Weights of a small audio captioner: encoder widths [80, 160, 320], soap at rate 0.0015.
Rows from block 11 of the audio encoder of a small audio captioner, named by matrix and row number. Rows with one number within an expert belong to one neuron, the router's apart. Each number is 500 + 25 x the weight over its row's rms, rounded and kept within 0 to 999. All counts start at 0. Numbers have three digits each.
After each expert's rows are labels from the 100 clips, of 14976, where the router gives the expert most weight on average: "strongest on" is what is common among them. Only what is clearly more common there than usual is listed. The data: synthesized solo parts of chorales (CocoChorales). In brackets: how many of the 100, against the usual share in percent.
# router: router (encoder.blocks.11.mlp.router.weight, 8x320, trained with AdamW), inputs 192-255
# up: expert up (encoder.blocks.11.mlp.up, 8x80x320), inputs 192-255
# down: expert down (encoder.blocks.11.mlp.down, 8x320x80, transposed), outputs 192-255

# expert 7
router.7:528549473505530492497508477520517482459544485522474541479456480491471515504496496511497456459503493523526534525561506504522456487505497501501529529455523491484500522487464487498511500512449477
up.0:521477528508509477469476500549508548495472510514512465498496498504521516539528515512476529518494426492515512516481468500532480520476493500496539482493492505469488511480505482525462478498466524
down.0:461513514516459476539482493460522493535497516475461495521520470556490482465510464461543481526482519544531522427535535528451484473449487521512504500493499547533542469498488526460492502484491480
up.1:540543491510473520455510503522522538491498516524494486507519515514495511524526526512475524517491456500489526505559504506463518481482454544537468498509493510465483511538549528498499488462509499
down.1:509518510543502493512518526429494486488498453471483491494495531497514466536499489490499513482475513461493496482476488539499477500477519506483480514473502514467464500533486538509481513503515525
up.2:494523460544501543456500523574489466479525491474466456521539460495506483469520511525562482498483508520474495515518527501503517490490513479529562498502480485483436478471515473485481463504479526
down.2:521438525478466495476553477535507519481490496490484501523448472489492481518533554506494499509495528534509529544533504492511475480494526549529482569494515508509515480507505532478491505494521503
up.3:567453502483549521542511529513490498492475538509493533508503470537508506469470510519471504505507478504479482466510469470473510497524508485489488480493512479474537512536480538532452501529494469
down.3:475515526474529473462546519514482440489530472492483458489459480474500493458498557467520500530507492507504459518564508527500483477525470514522517469471527508474478503462499458486525473524510519
up.4:510486549516458441494472459490523515484536477542450480512495479520465512488486483527550498468536482501520516482452523496498501474495493532529487512458465454478468509494486501512520532504509477
down.4:496483510480531516506501546518514513540514533494535514478514526471501486494503496437532518470471529531487479489522483478552583540515510523517484520478524518522528523514544485508493493466459497
up.5:480528481498553493455492547574498496477530517535471480521494513492530466487512509532530470454523491479519506471477495500475449498496497479540479533478507514486507426481468568457480499524476512
down.5:489509506518508502485511489491512470488470572532515496474455484500493478504535519521504502474492465512478506521516440522496522495516454501498480467520486503470512512476482519500471490482525477
up.6:493537532537516539484490511482485524501484523521524503511499488490476504498470468472520538465508479496531521531496518534484499526509473496494440481535568512496480569524505517516521528487501429
down.6:521498473459486482474500475467494489468510535504514534427567493470542490491488560475502538514467530460489494499500493462474489480497488501494502485488502516524490491492495480516518484530471538
up.7:502525515506494480499499495442497516531503532509479507482464482453466518538513532502462504435514528502487463489546517514553489489508502491487502493504517510454515510527492507465479570491498456
down.7:467498472481530489484502490473524534476475470496507457543484528517505479519526500465529497513484496515470464537467485519491532509490467525497485507502493485507512515498528514517508483506523504
up.8:524431518491530490482513433470485503506516492512497531511516525520544530530479510497496492510455516472485523499500521511498498522488525508487519466503535494530473478509503477535505499529512509
down.8:466533537475470489510467479464478496519525469529522527474516532510511538492540526520509488507539523441502484520474508487500512507518521532487500514505477498465514514491475500526495525547505492
up.9:464495485511522494502508513467521549505533485509489525545495524495475473549517507456499540537494508475494505476538516471540467512524520497503491486519497513500478493490487537472524554484506536
down.9:506486519502514503489535481470484510488443508526511522484458495508505503466454504468500535476500446517503522533494483507496528532489482502494477499499531503506476482482471545490497541524496525
up.10:492469528457492465514523505513492513498483468498507518500452510501503532508484471526447468530508503485528471505506478480485522519494494510480518525517483496481500511554450498492483516481516472
down.10:521522469493498573516523512508517505520539509530499523493536504459516521514474443483497489486482492462495504512517487494525503507500462492495482530478515506474493549515509537526485474486535476
strongest on: note A#3 (58 vs 10.2); note C4 (56 vs 10.5); cello (28 vs 9.8)

# expert 0
router.0:495457501477549501512519467546482484506505518450507497563508512524511513506531461486469514519469503483496511511517527517500513491497486503492476488564456466514487493554475530488493465461496496
up.0:525471479515515524523467462498523466479523504492484463479498516510463488506503503492510493480524521510478505510515445519490484529536562497455509494563463493496486467496483451532524476483495470
down.0:549452519497504484495514499461503449482440532524468508499540536532493498530486502480485506479540459464522534492540545465492519513507518495504486489539517535528528490496487519508481545481486497
up.1:530506464531501523519527505521449544494459470478487488494514507539492502481498479501498481484494565512476516512475475503537526496482553495479540519512508481510458470546471489507538505519482492
down.1:546425494471507566480460511520497490522524506430510514491487491482489514493478526513464507487477486468484517496496529496495485494516524450509476498551504491533466522497498540530501491519521520
up.2:522535497492498492536491481499518539482496542468501537491533458469510506458499486450559440466448533509503561503490527481494497499473525463531511490493493494478429495485454485536477511499468523
down.2:505504452534525531559468479489447498483518471512500458531535552536523476500473502494546533483444489498527519503517533482488495506489456486525488493480559486495499545532455502529498497475460491
up.3:465479478482476520557478486460488516479523464514500542521474481527505481473501460532492514510517479529489546510466501528500478523500524517502486519478487529510479548520498484478497510527480492
down.3:504512468483479516507521489515527529499515498523545475492466526496500487494474532484532454444485511545493501467475482523521460510502490489487490510510527498495516497561459508488493513458524479
up.4:471573540497547515488485515533506477489475490507500447494477504526570469498521477453500507509458474561513472477500526494502472514507440476496542493494495495506450535471482505499511525462524458
down.4:500457479499486509489518497511509474507497467515522558475487503521515517490518485498502451570529543462506523470480502533483509497495494467525526526476523547475530500520537484495500512511538491
up.5:529529538472536531500519500518525480435493496511540496487512495511477526487494488539540457458500505505508481511507515513517512512477508462531526488520509468485533508515512508517523509512493490
down.5:467521518522495542532491510465442524501494464445502501561510498500479538511501534480555491493478443479512488517511534503494515481501461489562510516523512494474514521503469552508511572544526483
up.6:517521520482524525496473518496475543511470482514507491485530485559481515507541515472494511518459488498522501500509452523519510539517517485512491519480500520498505501470501530490560501470507492
down.6:478464488520517482523534532497508508540503492497485496486514497495475520514492450513542509477523502488515449479517512493502497449529497543491504486540512508517512466537527492468491498464573512
up.7:491471546454506503488499500492519471509493491507498475453507457515526537527506509502477504476531522509471515494512494478507490476479476508493540476488500525461529532498512481476546494524525524
down.7:524534514504540466512521492520514490484476496487520481513526474509498523504477528503486585488536499524477518501487519515516497541508487511528487485520507539452439504490513499501535501520517441
up.8:466520508439497521509504519465539533482520495485501530485456479478542508539492513462510470513492543495542512507508527507513474476494456512484497495505552485529469541473494467453555515540483461
down.8:539505480470486517468475510490519525514476495490502536508501502509496490493522504488501473562542519473519515539502506501496486485537535516517477493539500526485501498454508507519525473536468473
up.9:534533457477501511509491540501519510508485493467480499540471491492472501492480481497498449457479510499506531486489525534489490534469454468526537472530520483476452500492447481491482498514524462
down.9:580475520502512509474467483528447496465494529480487500534524540569494491500490492537448511499500484448500468473473482482520445546492546509545493510514524507500517509508512507495486552512512491
up.10:496500541499481484534473461509507516513497505507483506514487494528499498490488498485540493465467497527532500490508536517534493515513498508467506512553514482520523497484467510472506527499519546
down.10:448520460555486570481516537496434501539574489539517510506487539496526523495514510534494542486483504473495501482497484517500488505507486529492526484452501494486519491451522524499535462492521516
strongest on: flute (38 vs 8.6)

# expert 1
router.1:490528492522491488473480500471543492492471498499506518509470496487539514523508499514513487485520547463476488501457504486505490460485485516529521486463498501469563459524519528521486515518485523
up.0:484530540487488518512482507440492458501575520513520505516501501499495499522529494492485482508478457506545512501514527499455492489534519528524488456515464493490521560511488506481523477468524520
down.0:541491505517557517442506501463483499475491498453489470499545529555472507481512498511511484565515482537459497485474474520535476469494519526494547487527487518484450481496456514482523500524523515
up.1:464470515492464497443478516502534492526505501536482509506451525490550504468504480495582539479506490508501451522519478530490467473491475492537487460489536495535482518525524493498515457506478521
down.1:475518492505491513480469511480513522533479483444523455520495511488476493509495521515480483483468482490508488521484497488478526552472463453502496488478499497494497492510578550485509473519482471
up.2:471504522539484481498496560500499481501503519509474544487490465447471477501480474528506576493509497520476478459492508490522477542548478524508479490486511501507471518526506513471479512493496495
down.2:489513481484474496460513482515513522482470483465481462479524529490499528543474480507523508500462506489503500517498484485470515458516516543515523506516464551509482504467498500486492489518539510
up.3:507501494470511481529428487475523485499555509534538550475494497483510518531517492528496488512487506477455515454484531476553507453504485489498482487503483435521476516537494510503521540473517470
down.3:557464524528506511475490517527499502471452531525463549457524479463515512506457511515493520491482497447467509527476516519500457508536533480479528485494491516494514473494513494488481528458501495
up.4:486513521485524515541468524529497519505536546503517525517526485513470488483533526464507499494510519514502517502537496509490474540506457462515466479502481514473510455489480508482502515506495497
down.4:526534474501531492514536509484497524539531544521494532487462450480489495508561455426522445512521497515478487474525565524461486507507484504485512462509474482512521528520499447458506493559483507
up.5:491489562495503489493554447498493494492478475496477495519487531546524555481474481539503481498532543500474502537525464484462499551472515532515455537451485486484470487513476489496442485485483476
down.5:534521506482497516505476476503512533514534486496494533544489476471510510520490493443549488531486512518506522523495507532517470466492480492485497485478483479486533494501506493529533529495479495
up.6:465507498475520547505490522504510492526522514490486492517486511526456492490495492470475467467500490475481524514531486521504539481527504484510486518543486486466472506505510539491492516468489478
down.6:477496534497529560498500528520498542492470500497497478515540510469500502490527529493492494461536499532507508468460503495506552482479513516514480486462526514463491544509498507498524469522509501
up.7:457523476443472502510502518491472533506533446485517483495520529493503505516541514457513548490501520480516524483492539484483492492529468481488532474518516488522489463523516537504540525518505545
down.7:491480462517511502517505490494526485581479520521532500502481496468504446498470464531489518508524498480545462518524488496511504495476493504487500509517473501523493495505496520559498478486516480
up.8:459488508505465528489495536497492516492494490490527490530491467527470500518491487467502494520464506493497477526505536480550546477509506533497492494495504504487497506531539561498509502514494513
down.8:490537483487526525453538495508503504467502492499501491514511442488508545494461550514499523503533501488491512469466503470485487469524448457521544525510520508485533526464479538540514516471572488
up.9:533489488477500490540497537469534500507515509460499540503495516518504501493457535507478479479488482567492514518504488529526517477520525519490569450479523473508493474476497534469510445542534522
down.9:465515519519531511518490518497495492474510536549526466502533482485443534516514532501531477487498450450459494485486493491453485444527492515527484470463545530509501508527475504462519499540506517
up.10:519484495526518524550459554496473497509530535484510503459522509490518541497507499523461486478537534510539509542471491498521502486491516514461456491467520508518466482497574521494470451504515469
down.10:485532522470488495491496494542497493483504523557519479478533506518474456500546499487488515517458562561479519518495488512504521528568507465472493478521472482515473472516501505491518516532510537
strongest on: violin (84 vs 13.7); note B4 (60 vs 9.1); note C#5 (25 vs 10)

# expert 5
router.5:478452540520506496455462511544464560499494501505486512473512451526493483519545499498500475518484537518509489477544508489484504526500474488489532537504549549541535492485467489489473539492503538
up.0:487535524495504501518448451503499508476505516541486480436518537515542535516488526525505505477468518476488544477461522493469485492509558490471526488514546474527452476480492516500498494540499469
down.0:495402508488511506506494482479478476483511463486499513473441510495472489510511486535512463512547513527511500538476482501495492516528456484476481531527495473486479479469521546538487516464501530
up.1:457497487532477502553509491520479442496486490495524534519442468495519510481482502509483474488495513498493508487505496485490485500461441489509505498526487455501479453461499521526466500499492459
down.1:457447514507453521535469549484529475448507471496444507486502528500492554521507494511461512453479510493521504463496515526481531489501482506536447458530451453477467486449578474529503490485537493
up.2:479474496521469452493517488510437512525548483470500543503517500494520489465543471496526526490532522488518497534556530525454519512460559509486482486488542463489558483477493456492448502494509471
down.2:509509466480522490499482499471499542456498487502500552448522530568476466481475524503513519462485526483502503529427543490556451515483480451482509508460525517458477532492499517513508468493513496
up.3:557469524479547500526467456509544492487480501514541449521475492479482489497497491483511476486491460494507537536506457562517527519455480516525450567541497482531512492496488513534462512480518502
down.3:515550480547475511480500523498533513479487549482527481506486523500518478511491510471462498522522478483558496500510462536489495478512515474493551471496474524484547538506520502490482558494537471
up.4:482476477520454461509479490528478506500542541472503499537509556528504485491515520515485526471485538484553473490513534469533526492458479540492520506562503459511456530518506516485506487530509503
down.4:490516492489481457494429474508461444520495497512509540456542545549526528487480541486482474481477520513516488517503506472487471524512468516519463477500513475506529494517521463447477509461492450
up.5:496488517494479467464528501581549469496472485516527481516492506546543505520517528500552479508455557538483497516447477486493496538485469533510505512483540483522513462502487493514498514525493511
down.5:470518486532498474525469529487499500488464502535500489496511429484480521531525491492477514538513477486493523468539457441459545500496493547486538491470511538502465509518493527490468524502491531
up.6:491474487478531495517512506514511468475510540489490527520548552475542472532466498504512532505523506494495498555515529491464496521491541504477457511531489533467517501502534527461522525484479494
down.6:466465481479518476510480533491468450490487490483489493519526533442518495483488473544522492505502466503475497470478511520497510465448470493510482489497498491502497501545504515495511467516516507
up.7:505503544539536450501545485517469525525463515473481507484518485488488525491479533507492482527512524494501490510492494455481460494505493490502518525565531477517483485533485453462501452509520521
down.7:472465465493523484478532495512492535474482494530511488485511484507518524504493507492472484509477529532479477520501474483500480502496519505498534470472494481491494517518454517465471564508459523
up.8:481470503495453511466449507479534491550513526515481530478499515487573553490491469521483484471471483507523511491479532516521521481562445489528498460504513498503504521456508506479508520512523528
down.8:458544474482439516478506504493498490485492480494503488495540471511488536481465486478506530505476512503556514487486493483486466530438533564500481513516484511510513531474540468525457511473482506
up.9:530465523489486491508502441498480523515475545515516474522458495497496487527525518498526461531498481465454454492511465493496486462474488505483487511509514488501520469475460484498506500464529509
down.9:468516523501502499475521475489493514500509495452469446477445520493494452484542486531512492502503487528463465491513503464478536531493510479521531497516518456542482551485502491499521493509514543
up.10:522521526510488540527474459465561482482514510533479529500502524505525542529519499487520505473514475513497521558508478505509508549551530526456490459531540474524505486462493451507490486513514479
down.10:490503488504510491449531513523522454483492514502459473475510521490503495474476527483497487427489527520509537572499525479488495530482499528522497526446500500471483468488522472537531469402490499
strongest on: cello (85 vs 9.8); note F#3 (47 vs 4.9); note G3 (47 vs 6.1); note A3 (30 vs 8.5)

# expert 4
router.4:491499497508446462468437500462495445514476493476499501472518534498470500549462541502447519480465509490514523495524507512502497535534479465533521462519537522497543508501510529503474517484485522
up.0:488498512524533535465481535487511475513527516483529512486518472491477509509510486518501514470460443476501511545521494520525488491469511545518568501483524517477529523506488487500486491534464511
down.0:517484521479482454494504541479506530520528520500447442502470511516487495526472521490511483496481549479479510519466530509500488496529533460497536495529548465535507496491500524478522483485495503
up.1:475486462487478488508562492509489497508510506515503535546539517482476513468478498477538489537507507452480498536551515513476525526477515524526493525483508504524480457521521493490543544453491524
down.1:455480475480461514486484516485513459514526544517472506510532492464500486501499528504504502445502493552521484500499533484518486511481493481491517471532497511472540472480452466511492502499503504
up.2:523459471507498498463473554529487482525480529471453502533510514498503515501519489493527507495442559533483538426506530508503502510532485494528514508525513523530474498540489511483494499488519523
down.2:498498492538434488473499482461497454530525496525505556496482509494536481550471522525497499483476549489525493507452502494483484506460450538458512518479519527465564510477492474545493527509530485
up.3:439470538491473503495478494497487545491500486535482512536470470475455491492521483535474480509482478503514525477478472523525500500499513487491511527467498534501543490502450463531430480493490467
down.3:501504492527520538516488475493437518545462480521485511471514495542512480496479519533496483505475496430465460480506507475477525509499497512479492501481496495464505481524547500493512509507498507
up.4:534500482537520511505460499447546474511490482486490512502485544485491496515485471484524508494482498535555500461499518496516495513497545478493498483465460464476496581500525518537459487486517495
down.4:534507507507522498517512492497498534547467448496516489540488482514485527514519506487521524463462484442480524465560532495519495468504518522495506485501537527507507507529477493483499462476475502
up.5:483501526539490514511496514498493487482499512503501530484505483490490473467444498448475498480592498509541510539548518481513507529515502491515470508489484499543486528548485500485519513527466553
down.5:445486505484502526516475516521469488507486491492524492485515488539513491507502465462495498487461498498523513490505482481499563496496492504518497493512505448497494473465512458485474482483567517
up.6:461558521449508520482515542566510495490476462510468524494472461515512486471523465496481508490487559510531502483521490488534500506477485507542511512473542495524538456476509489526533488499502475
down.6:473501544503514445471509484503510482499518526500502529455529487526513462478485513471516513512526489504537520516506550543538500510467525534480509535519502499490459506519473487511526494474469533
up.7:488473489536462491490492503494445461506531505516495515467531470525519532506505478546510457481491506476530515492496537501549503533528490487509474507440509510473475492485514539514517509463522468
down.7:474487516474511525461495497520520513494475462453481506514514497452478521494491473483538534531485484485523459522562534496498507479501509512496538498518497512527529518506517481473486495527495542
up.8:491521508489524504534548517539491503512505492491477466526498510527529487488480532497457541472503520541457513496532538500519506486546516515499495471477549489499538473501482521534495438502502442
down.8:483480510527537505516533495481492456493474480481520484436510530484534492478520494508517463476478455514500499551511503465511533455523536512509488478459450475466481482500521521473487524523491549
up.9:478499476500521512522566523513505472530471487482486507483451493529522473522494498500504484524522453510507499501454524506532509482484498495514482498529452504552505490520514525497509460500535492
down.9:519487499484507464513473470465522450476465510479468511466501521509505530505523515461479484495458508511464487497506491496498555510529481505471483490499505449472457525486495483495516475511517552
up.10:479456483478463489470528496520461478523458510478492478506510516498522512515526480448501484462510524529505484524481509471480473484490475497467465499518476582478488468481524530485452426493483529
down.10:504518504475539491493480494463448501502485498521491521490571484478500511499462515471519530472496480499514518518485498455462518492482517464482494499498491460539503501509481480491517479485529515
strongest on: note G4 (53 vs 7.3); clarinet (48 vs 9); violin (40 vs 13.7)

# expert 3
router.3:507487457426493521550564491451513477526495520521507500496539507481513477508470534488537512519503447520480495504477467484472517527483513489456472481532490492507454549487522469464533492503511453
up.0:518530545469484472485533492495555498472533510506517457498523515446462542478487464517484489532486456466500525512495527482517536485513478478524507523465504485504512500518509518464470497509503535
down.0:522467488472458477513454501499516516526465484515520512490498518510511458518495545507511476495548489442502524479523515480485461529465514547497470509492535512536538478498514510514486540470494508
up.1:524508525478551479498534496504488455512509512505518507490517465549499535472513462506435495498506532496446532469505439514517482505453477469525510531452498521481528506478516492465505496470487502
down.1:438466499512515519539471546529471509505495481480509485506500482461438460464486500528540495545509504494480467452495538486528488501498526517496530525521556511530512504513481473514522523587522552
up.2:483505532445482496480504428519490514482527510497519495491453455439530496567513504472521479505515501499520497481515517481502487527555467503489540496465462537564520488472494527477545497540481544
down.2:531536521505461494521525477460529497483494507490475513516510469508472514452514477499507520493485489531507502474463500499492474501494487492533479508523521533530535489538508528518532484530488457
up.3:442485516491470523488441504479479494519474510465520509489463464473498506502496487470496517508483555540492491501497505503500498506475476519540520498499504524493460494537475510516526536522506537
down.3:506462491526486510498539499529483479487485498533467501514472493515508490520463516508490522476492510479495507529530491548476522495458444499520473504502512487459484532507464538525536514492509506
up.4:498519538522484531478559485517507475486500525525497523489514502510464469482492528478484445487493492495528492485510538500477474578458496454553511474486518521536479488505512524524520523510489519
down.4:492521483525543543481506519510535485505498529491494502516493476472507505461500507496489479490486532462535481534567471480533474497483511477546509516519526507477441521508494466481484523509465506
up.5:516532524512473489517496526485490491491561520499483526438513503511483492500486501499521527486528506462509482467531515516535470567493497479493481522493531545502486523501455522468435461493482582
down.5:462538527497531504516480504496500520489501523496493521508504503512477456514498487511475525472489508500495503478527471485533505533483511561531458444472496513483502505496507532527485461501485515
up.6:517506488489486454495464472478514522507488535511506494481508531470523501500522496531504503534502425494527505516508483490503495503479522492470478472504483502499456479525479506524523496497518524
down.6:498521516483482518450523514543491478505514516493482510492488474554493502495510520494509529465452495477509485478478525536520495460514471568492487530477504533504525478492488530506521511499487486
up.7:503514502492501490455455454482506500458523526476510519498501480520485491530496473475491517492529491499514483515503531516500516487539575499508546525428519531471476503474528528458533490527511519
down.7:517491521500530557518445549518574463490479537500508527479513503504510493490453494496520481454511492493515490457501481501509467492503514514527461443450493494509462533479499504509524484516502491
up.8:495509455533481517495508477493488480526507539496530502498524501481488476555487475513501487497527481516485534459451515515512480524486493505484448497467520539525510518493529472506451535548511504
down.8:539466545488523509531483508486556475481554496510472510508541486472505496544527566493514498532482505544495488504502532521464479479488506474511479497544510443489481494499478552510465517474533493
up.9:535465476494506528475526497522481485506520543471516520479493479506533473489512523535463432514480493541495484510518467498521498500505472483493471492503543472528519502533519489514537518502503503
down.9:497523463490505495504495515486489514533516511502522460508495519462493546472493495490476505531470496494487485545524497490548498447498501500466513471506453479452472526497542493506514480503487510
up.10:537469516508525466480468533535532539461503513497472492488488501510529478508492488491526526489502499490488483475563484496454500459429508481478505489455517530532491534508520529459540512513538494
down.10:503575493482514532547539481483520487538464512518514513522523515459508499496550478506479466508507510491475473508449508563529490471516463504463531534494469499532487519520451511502517496474509471
strongest on: viola (91 vs 8.3); note A#4 (32 vs 10.6); note A4 (27 vs 8.3); note G#4 (27 vs 9.5)

# expert 6
router.6:489487522466478491499495508510476532497475450543499488528470528526480491463501507476479502505504471504481508462446499516484451515528514502528501496509524505490501509534527481482523492495521445
up.0:523513492491516522517521440569468516505508532525500506493441517458533477490486509506470482505502542515528501483540517534487502497472520472474476519518462520493547506475515564506480502476478556
down.0:483500462534536506488514508526470526517514503514510484502542484513479489514551520476482528483500480489499524535505535451486550547486463528495489531500504526492464536507520484535504498517509501
up.1:491540483506473493500561522502537521548448465473478513491534472477500517460492471503442495534484474513495524527496535456541517504483507492508502487467530485508527497486488519524492475491484511
down.1:537489510498500550476508497542454474511513457531489503474521502438531463518516495463504517509501498505458533526514557512464466507502507545433530483492535491526451477561529497532519490508504481
up.2:475493503497540525496493500429491506494518480502481512537515492498514484530518468526472483513494511512503476540462517515494501488482494528489510479518460564536470485492471507522502527520504461
down.2:581522520487495507474497501516511513477507514475489518499469474516453520510466500481442490473495540505503509529471464518507514493522478511514551467496490485467517487512543468483504501489511490
up.3:542482493441489491526475486477525498523453484487514522514508464498461504480532466488571490528461524508545510488513487525530514467500499493519506523522520533527475539487542513482544493505466526
down.3:498494525497512501508497465489485486510464519502514510464522563555535482480494495506496495528524472528545474517496530527467484487518515507516473557525489427511437480541456515531477482491516508
up.4:547514533460497501522430469539476519496503524490477543522474504515520495545472459558475517470522468481495467506492512459541476462521502503484481460511501509502473518515513515522521507488535436
down.4:467525497529420493501485491523501482477514531514473527534474495458522499475502517514470491499498471533501483471496466484454532489478478518515502511547500530523510523505490534538516490540533466
up.5:531498477556518488462482523497514490474520502467515546494478491486454539485526487478503474508520505439512539496456442485509511500498520485500542483571507504506506489467525495505475509479503508
down.5:473489480480507478498518498512510553475545508523481504512460506458504471501501493504482472458470539504488489519511531502507490504481476490521486513502512447522532510513498476494507469510489500
up.6:497517485492498487541470429442525469525529490514533504515491464508466510484500505504460489512514463458502505477521500515456498506504531519501519578519451428481525477497492505491467454525481510
down.6:483526477504455463504482478466509480477508492486483490474503524525501534500557541519449513453525518486521466501540500484487437563498480501516542511498488555497471468499470500528502507533548508
up.7:516486511519503477516519506462505494473512513524487515478515532488453541491515484448482506524510545484516480500528527492478457488525535473543519527483491510523528492522530467479524503503499514
down.7:516486531498521501468478493501498487475501501507514512463521445505516488460535523513482490513507467497501516467506443534488485520511445509489509520507509518508512474534508527479513555513531527
up.8:513501483496470489520486506495530486506514479480522498506528484519481448496522482536545533522563541478528514466507529518536491532518483527498504475498481490524467511494517473512505499503509488
down.8:512477527491460493478516475459501572510497491483492499499498438535499476460515518513498477466522485524537546463516505464484488508564510485526492504525489476523513489503496561489511496525503539
up.9:523477513505482465483493525527501502456516484486474517479513530509496504450507491509417492513473483548454479500512545505548521464505488485501531482526460495522520469489507467519481492477508454
down.9:532511498522517481502531456535503502500473489508524540483536526465526501509476517550479514487485494519490506487550469510492486447554514498488514456507527524524484451470516526542481500487540515
up.10:472489501484534479503505482519533467462489483518504491511503472491512505504499517474527519452470528485517516533489510494508499531559549476529507455545513467510470525508515545490517445481501541
down.10:499515492532490456526490484516515490456516514524494457445495461428506474540498481547543480489536491494506469517525509504452469530518452465498421540492462489523485469479493531475503507520531489
strongest on: cello (76 vs 9.8); note C#4 (34 vs 11.9); note G#4 (25 vs 9.5)

# expert 2
router.2:520555495563474499552470544475485477486497476493491464495497533491504513485492479463471510488486466488526507485529495530550534483516561510524512506440471499486466492480514525546475473490482503
up.0:430521510525461507536477492440511550467509524487488500544524504542546450528509510473489579505534477497489489517515538482513507478545484533527498475476521506521500529463496492495521511528498527
down.0:542453527478491525496490512527461507547488513497482539540522501497438481508469446482493518525495497488519506528521512491510509519496518489489481518489471473519498493526514484516530508466505534
up.1:481467520593538492466491485515489455490545490491481491510516532482448492482480487497509498502529468540466496487537519511516540470524531489523555490521520483479489500499504476476494530466533481
down.1:510547502475495491529513525504513521467517519550482516461516492526520546497508523516526498505498500508484499498462514537498522469475508511483466483503497483482461497504501503469525507488458508
up.2:488485486528492484525508504543482520531519488556495495536527535504486501520486503461510559485494511467492516496498524522503498531496502459512494495433495504516549495504471445503565502473455485
down.2:464482472491486506482480537504504473534490524502503477488512470500489530477474530536520530463494496507505528498494552509523531476512509465509512477507505548481472524501517492459533505512493531
up.3:496471476532448501444562460472516488538476513507509496476505484502516522534478556497546462512527464498547488481510477516477465483462511503514556501437505508503515483420471555527526497499504516
down.3:550528519511510525543471511484465539497454443534488576456523521462555503484529458500518477508490524499463479497494540487452501470495527517528494491560506464554481490526525501504461484509524456
up.4:546467532523483504515477515472468507474501438479488497507466503503483500494506484504529442488495530520440493479546460512509507517456502501487464467497504478503545514524494462517551514486492545
down.4:498508513443539493488459491528515481503476469453515490460477494489507513478549517471457495519498486468529508509481528470501507486487511490448514514482472512494500504477542530509485522527479523
up.5:513516504516499488499515514539498474522502478513477508539495471505520532495498485500501495552470476484453521482534494475499509521505495500523492488473509463512517555502539510494515477523502535
down.5:548495509485472559471496543451504500519503499504534472458509456537504501513461472498496548440535472503498499468494520513528488531510511489480516480450474525521493511529460453507504492495498455
up.6:511455542541505529522510535524494430491510483479563529480530518517532454495525482495498519504503511467526532507536548501490477445469529485530556479481477558511542520450513521476435491478473499
down.6:542538467500480528503475513503462492514476498524538529491501497498546501476457490560522502467524545515464482533460474569506498536465472494516469489519498494506445468457481496452492505500517489
up.7:469469462561451495491489535479498537521475498507528509464479509523532511524509506486457480531456488485519505516488466497507501491485459536473501523510515504507459529478543521506491487502480488
down.7:501465512517514470509500485497530504486477530457489493501438498505493480477499501522490497509475508488489477488482545522526481475559501506507536508484526546481492482472494467453494454496542511
up.8:481483490527491558462528480528481455499500517492492478498483470491478518484524500518486477468491521551492509517560518452515476478502477530500510498506475538486506490505446525468459464505474527
down.8:496512523457516515481485502528481522453535486520538508469456502452482501485483514507517494466493491469515485505515507538489496492535515549478481496522516459509450506488478498521519483462471478
up.9:501489471516525494498509486494521503494514495481534501510532517495494471471495512458519499487495429472488501539458477444510475468528439480503542513528522490515484434573506487519494524499475446
down.9:503471454491511527493550497476496472478462482482516503542538455507489499522395479483521527478485484481487525507498515512458542457502524488489512547515505475512489562493482512502534500480501502
up.10:489525488503550496534492491553463503474504519474479506496502477506518517479526522470530467489468524437489494492517495504446485538499538515534486510528528510514505501502507464445494531485521490
down.10:502463486518489505534486488504495489494498486500498482475513500492501501487504462552515528491491460492498486482514475519520500520503494482548468428476505498463524476473477548516495544480518518
strongest on: horn (47 vs 7.2); note D#5 (33 vs 9.2); note D5 (30 vs 8.1); trumpet (27 vs 8.3)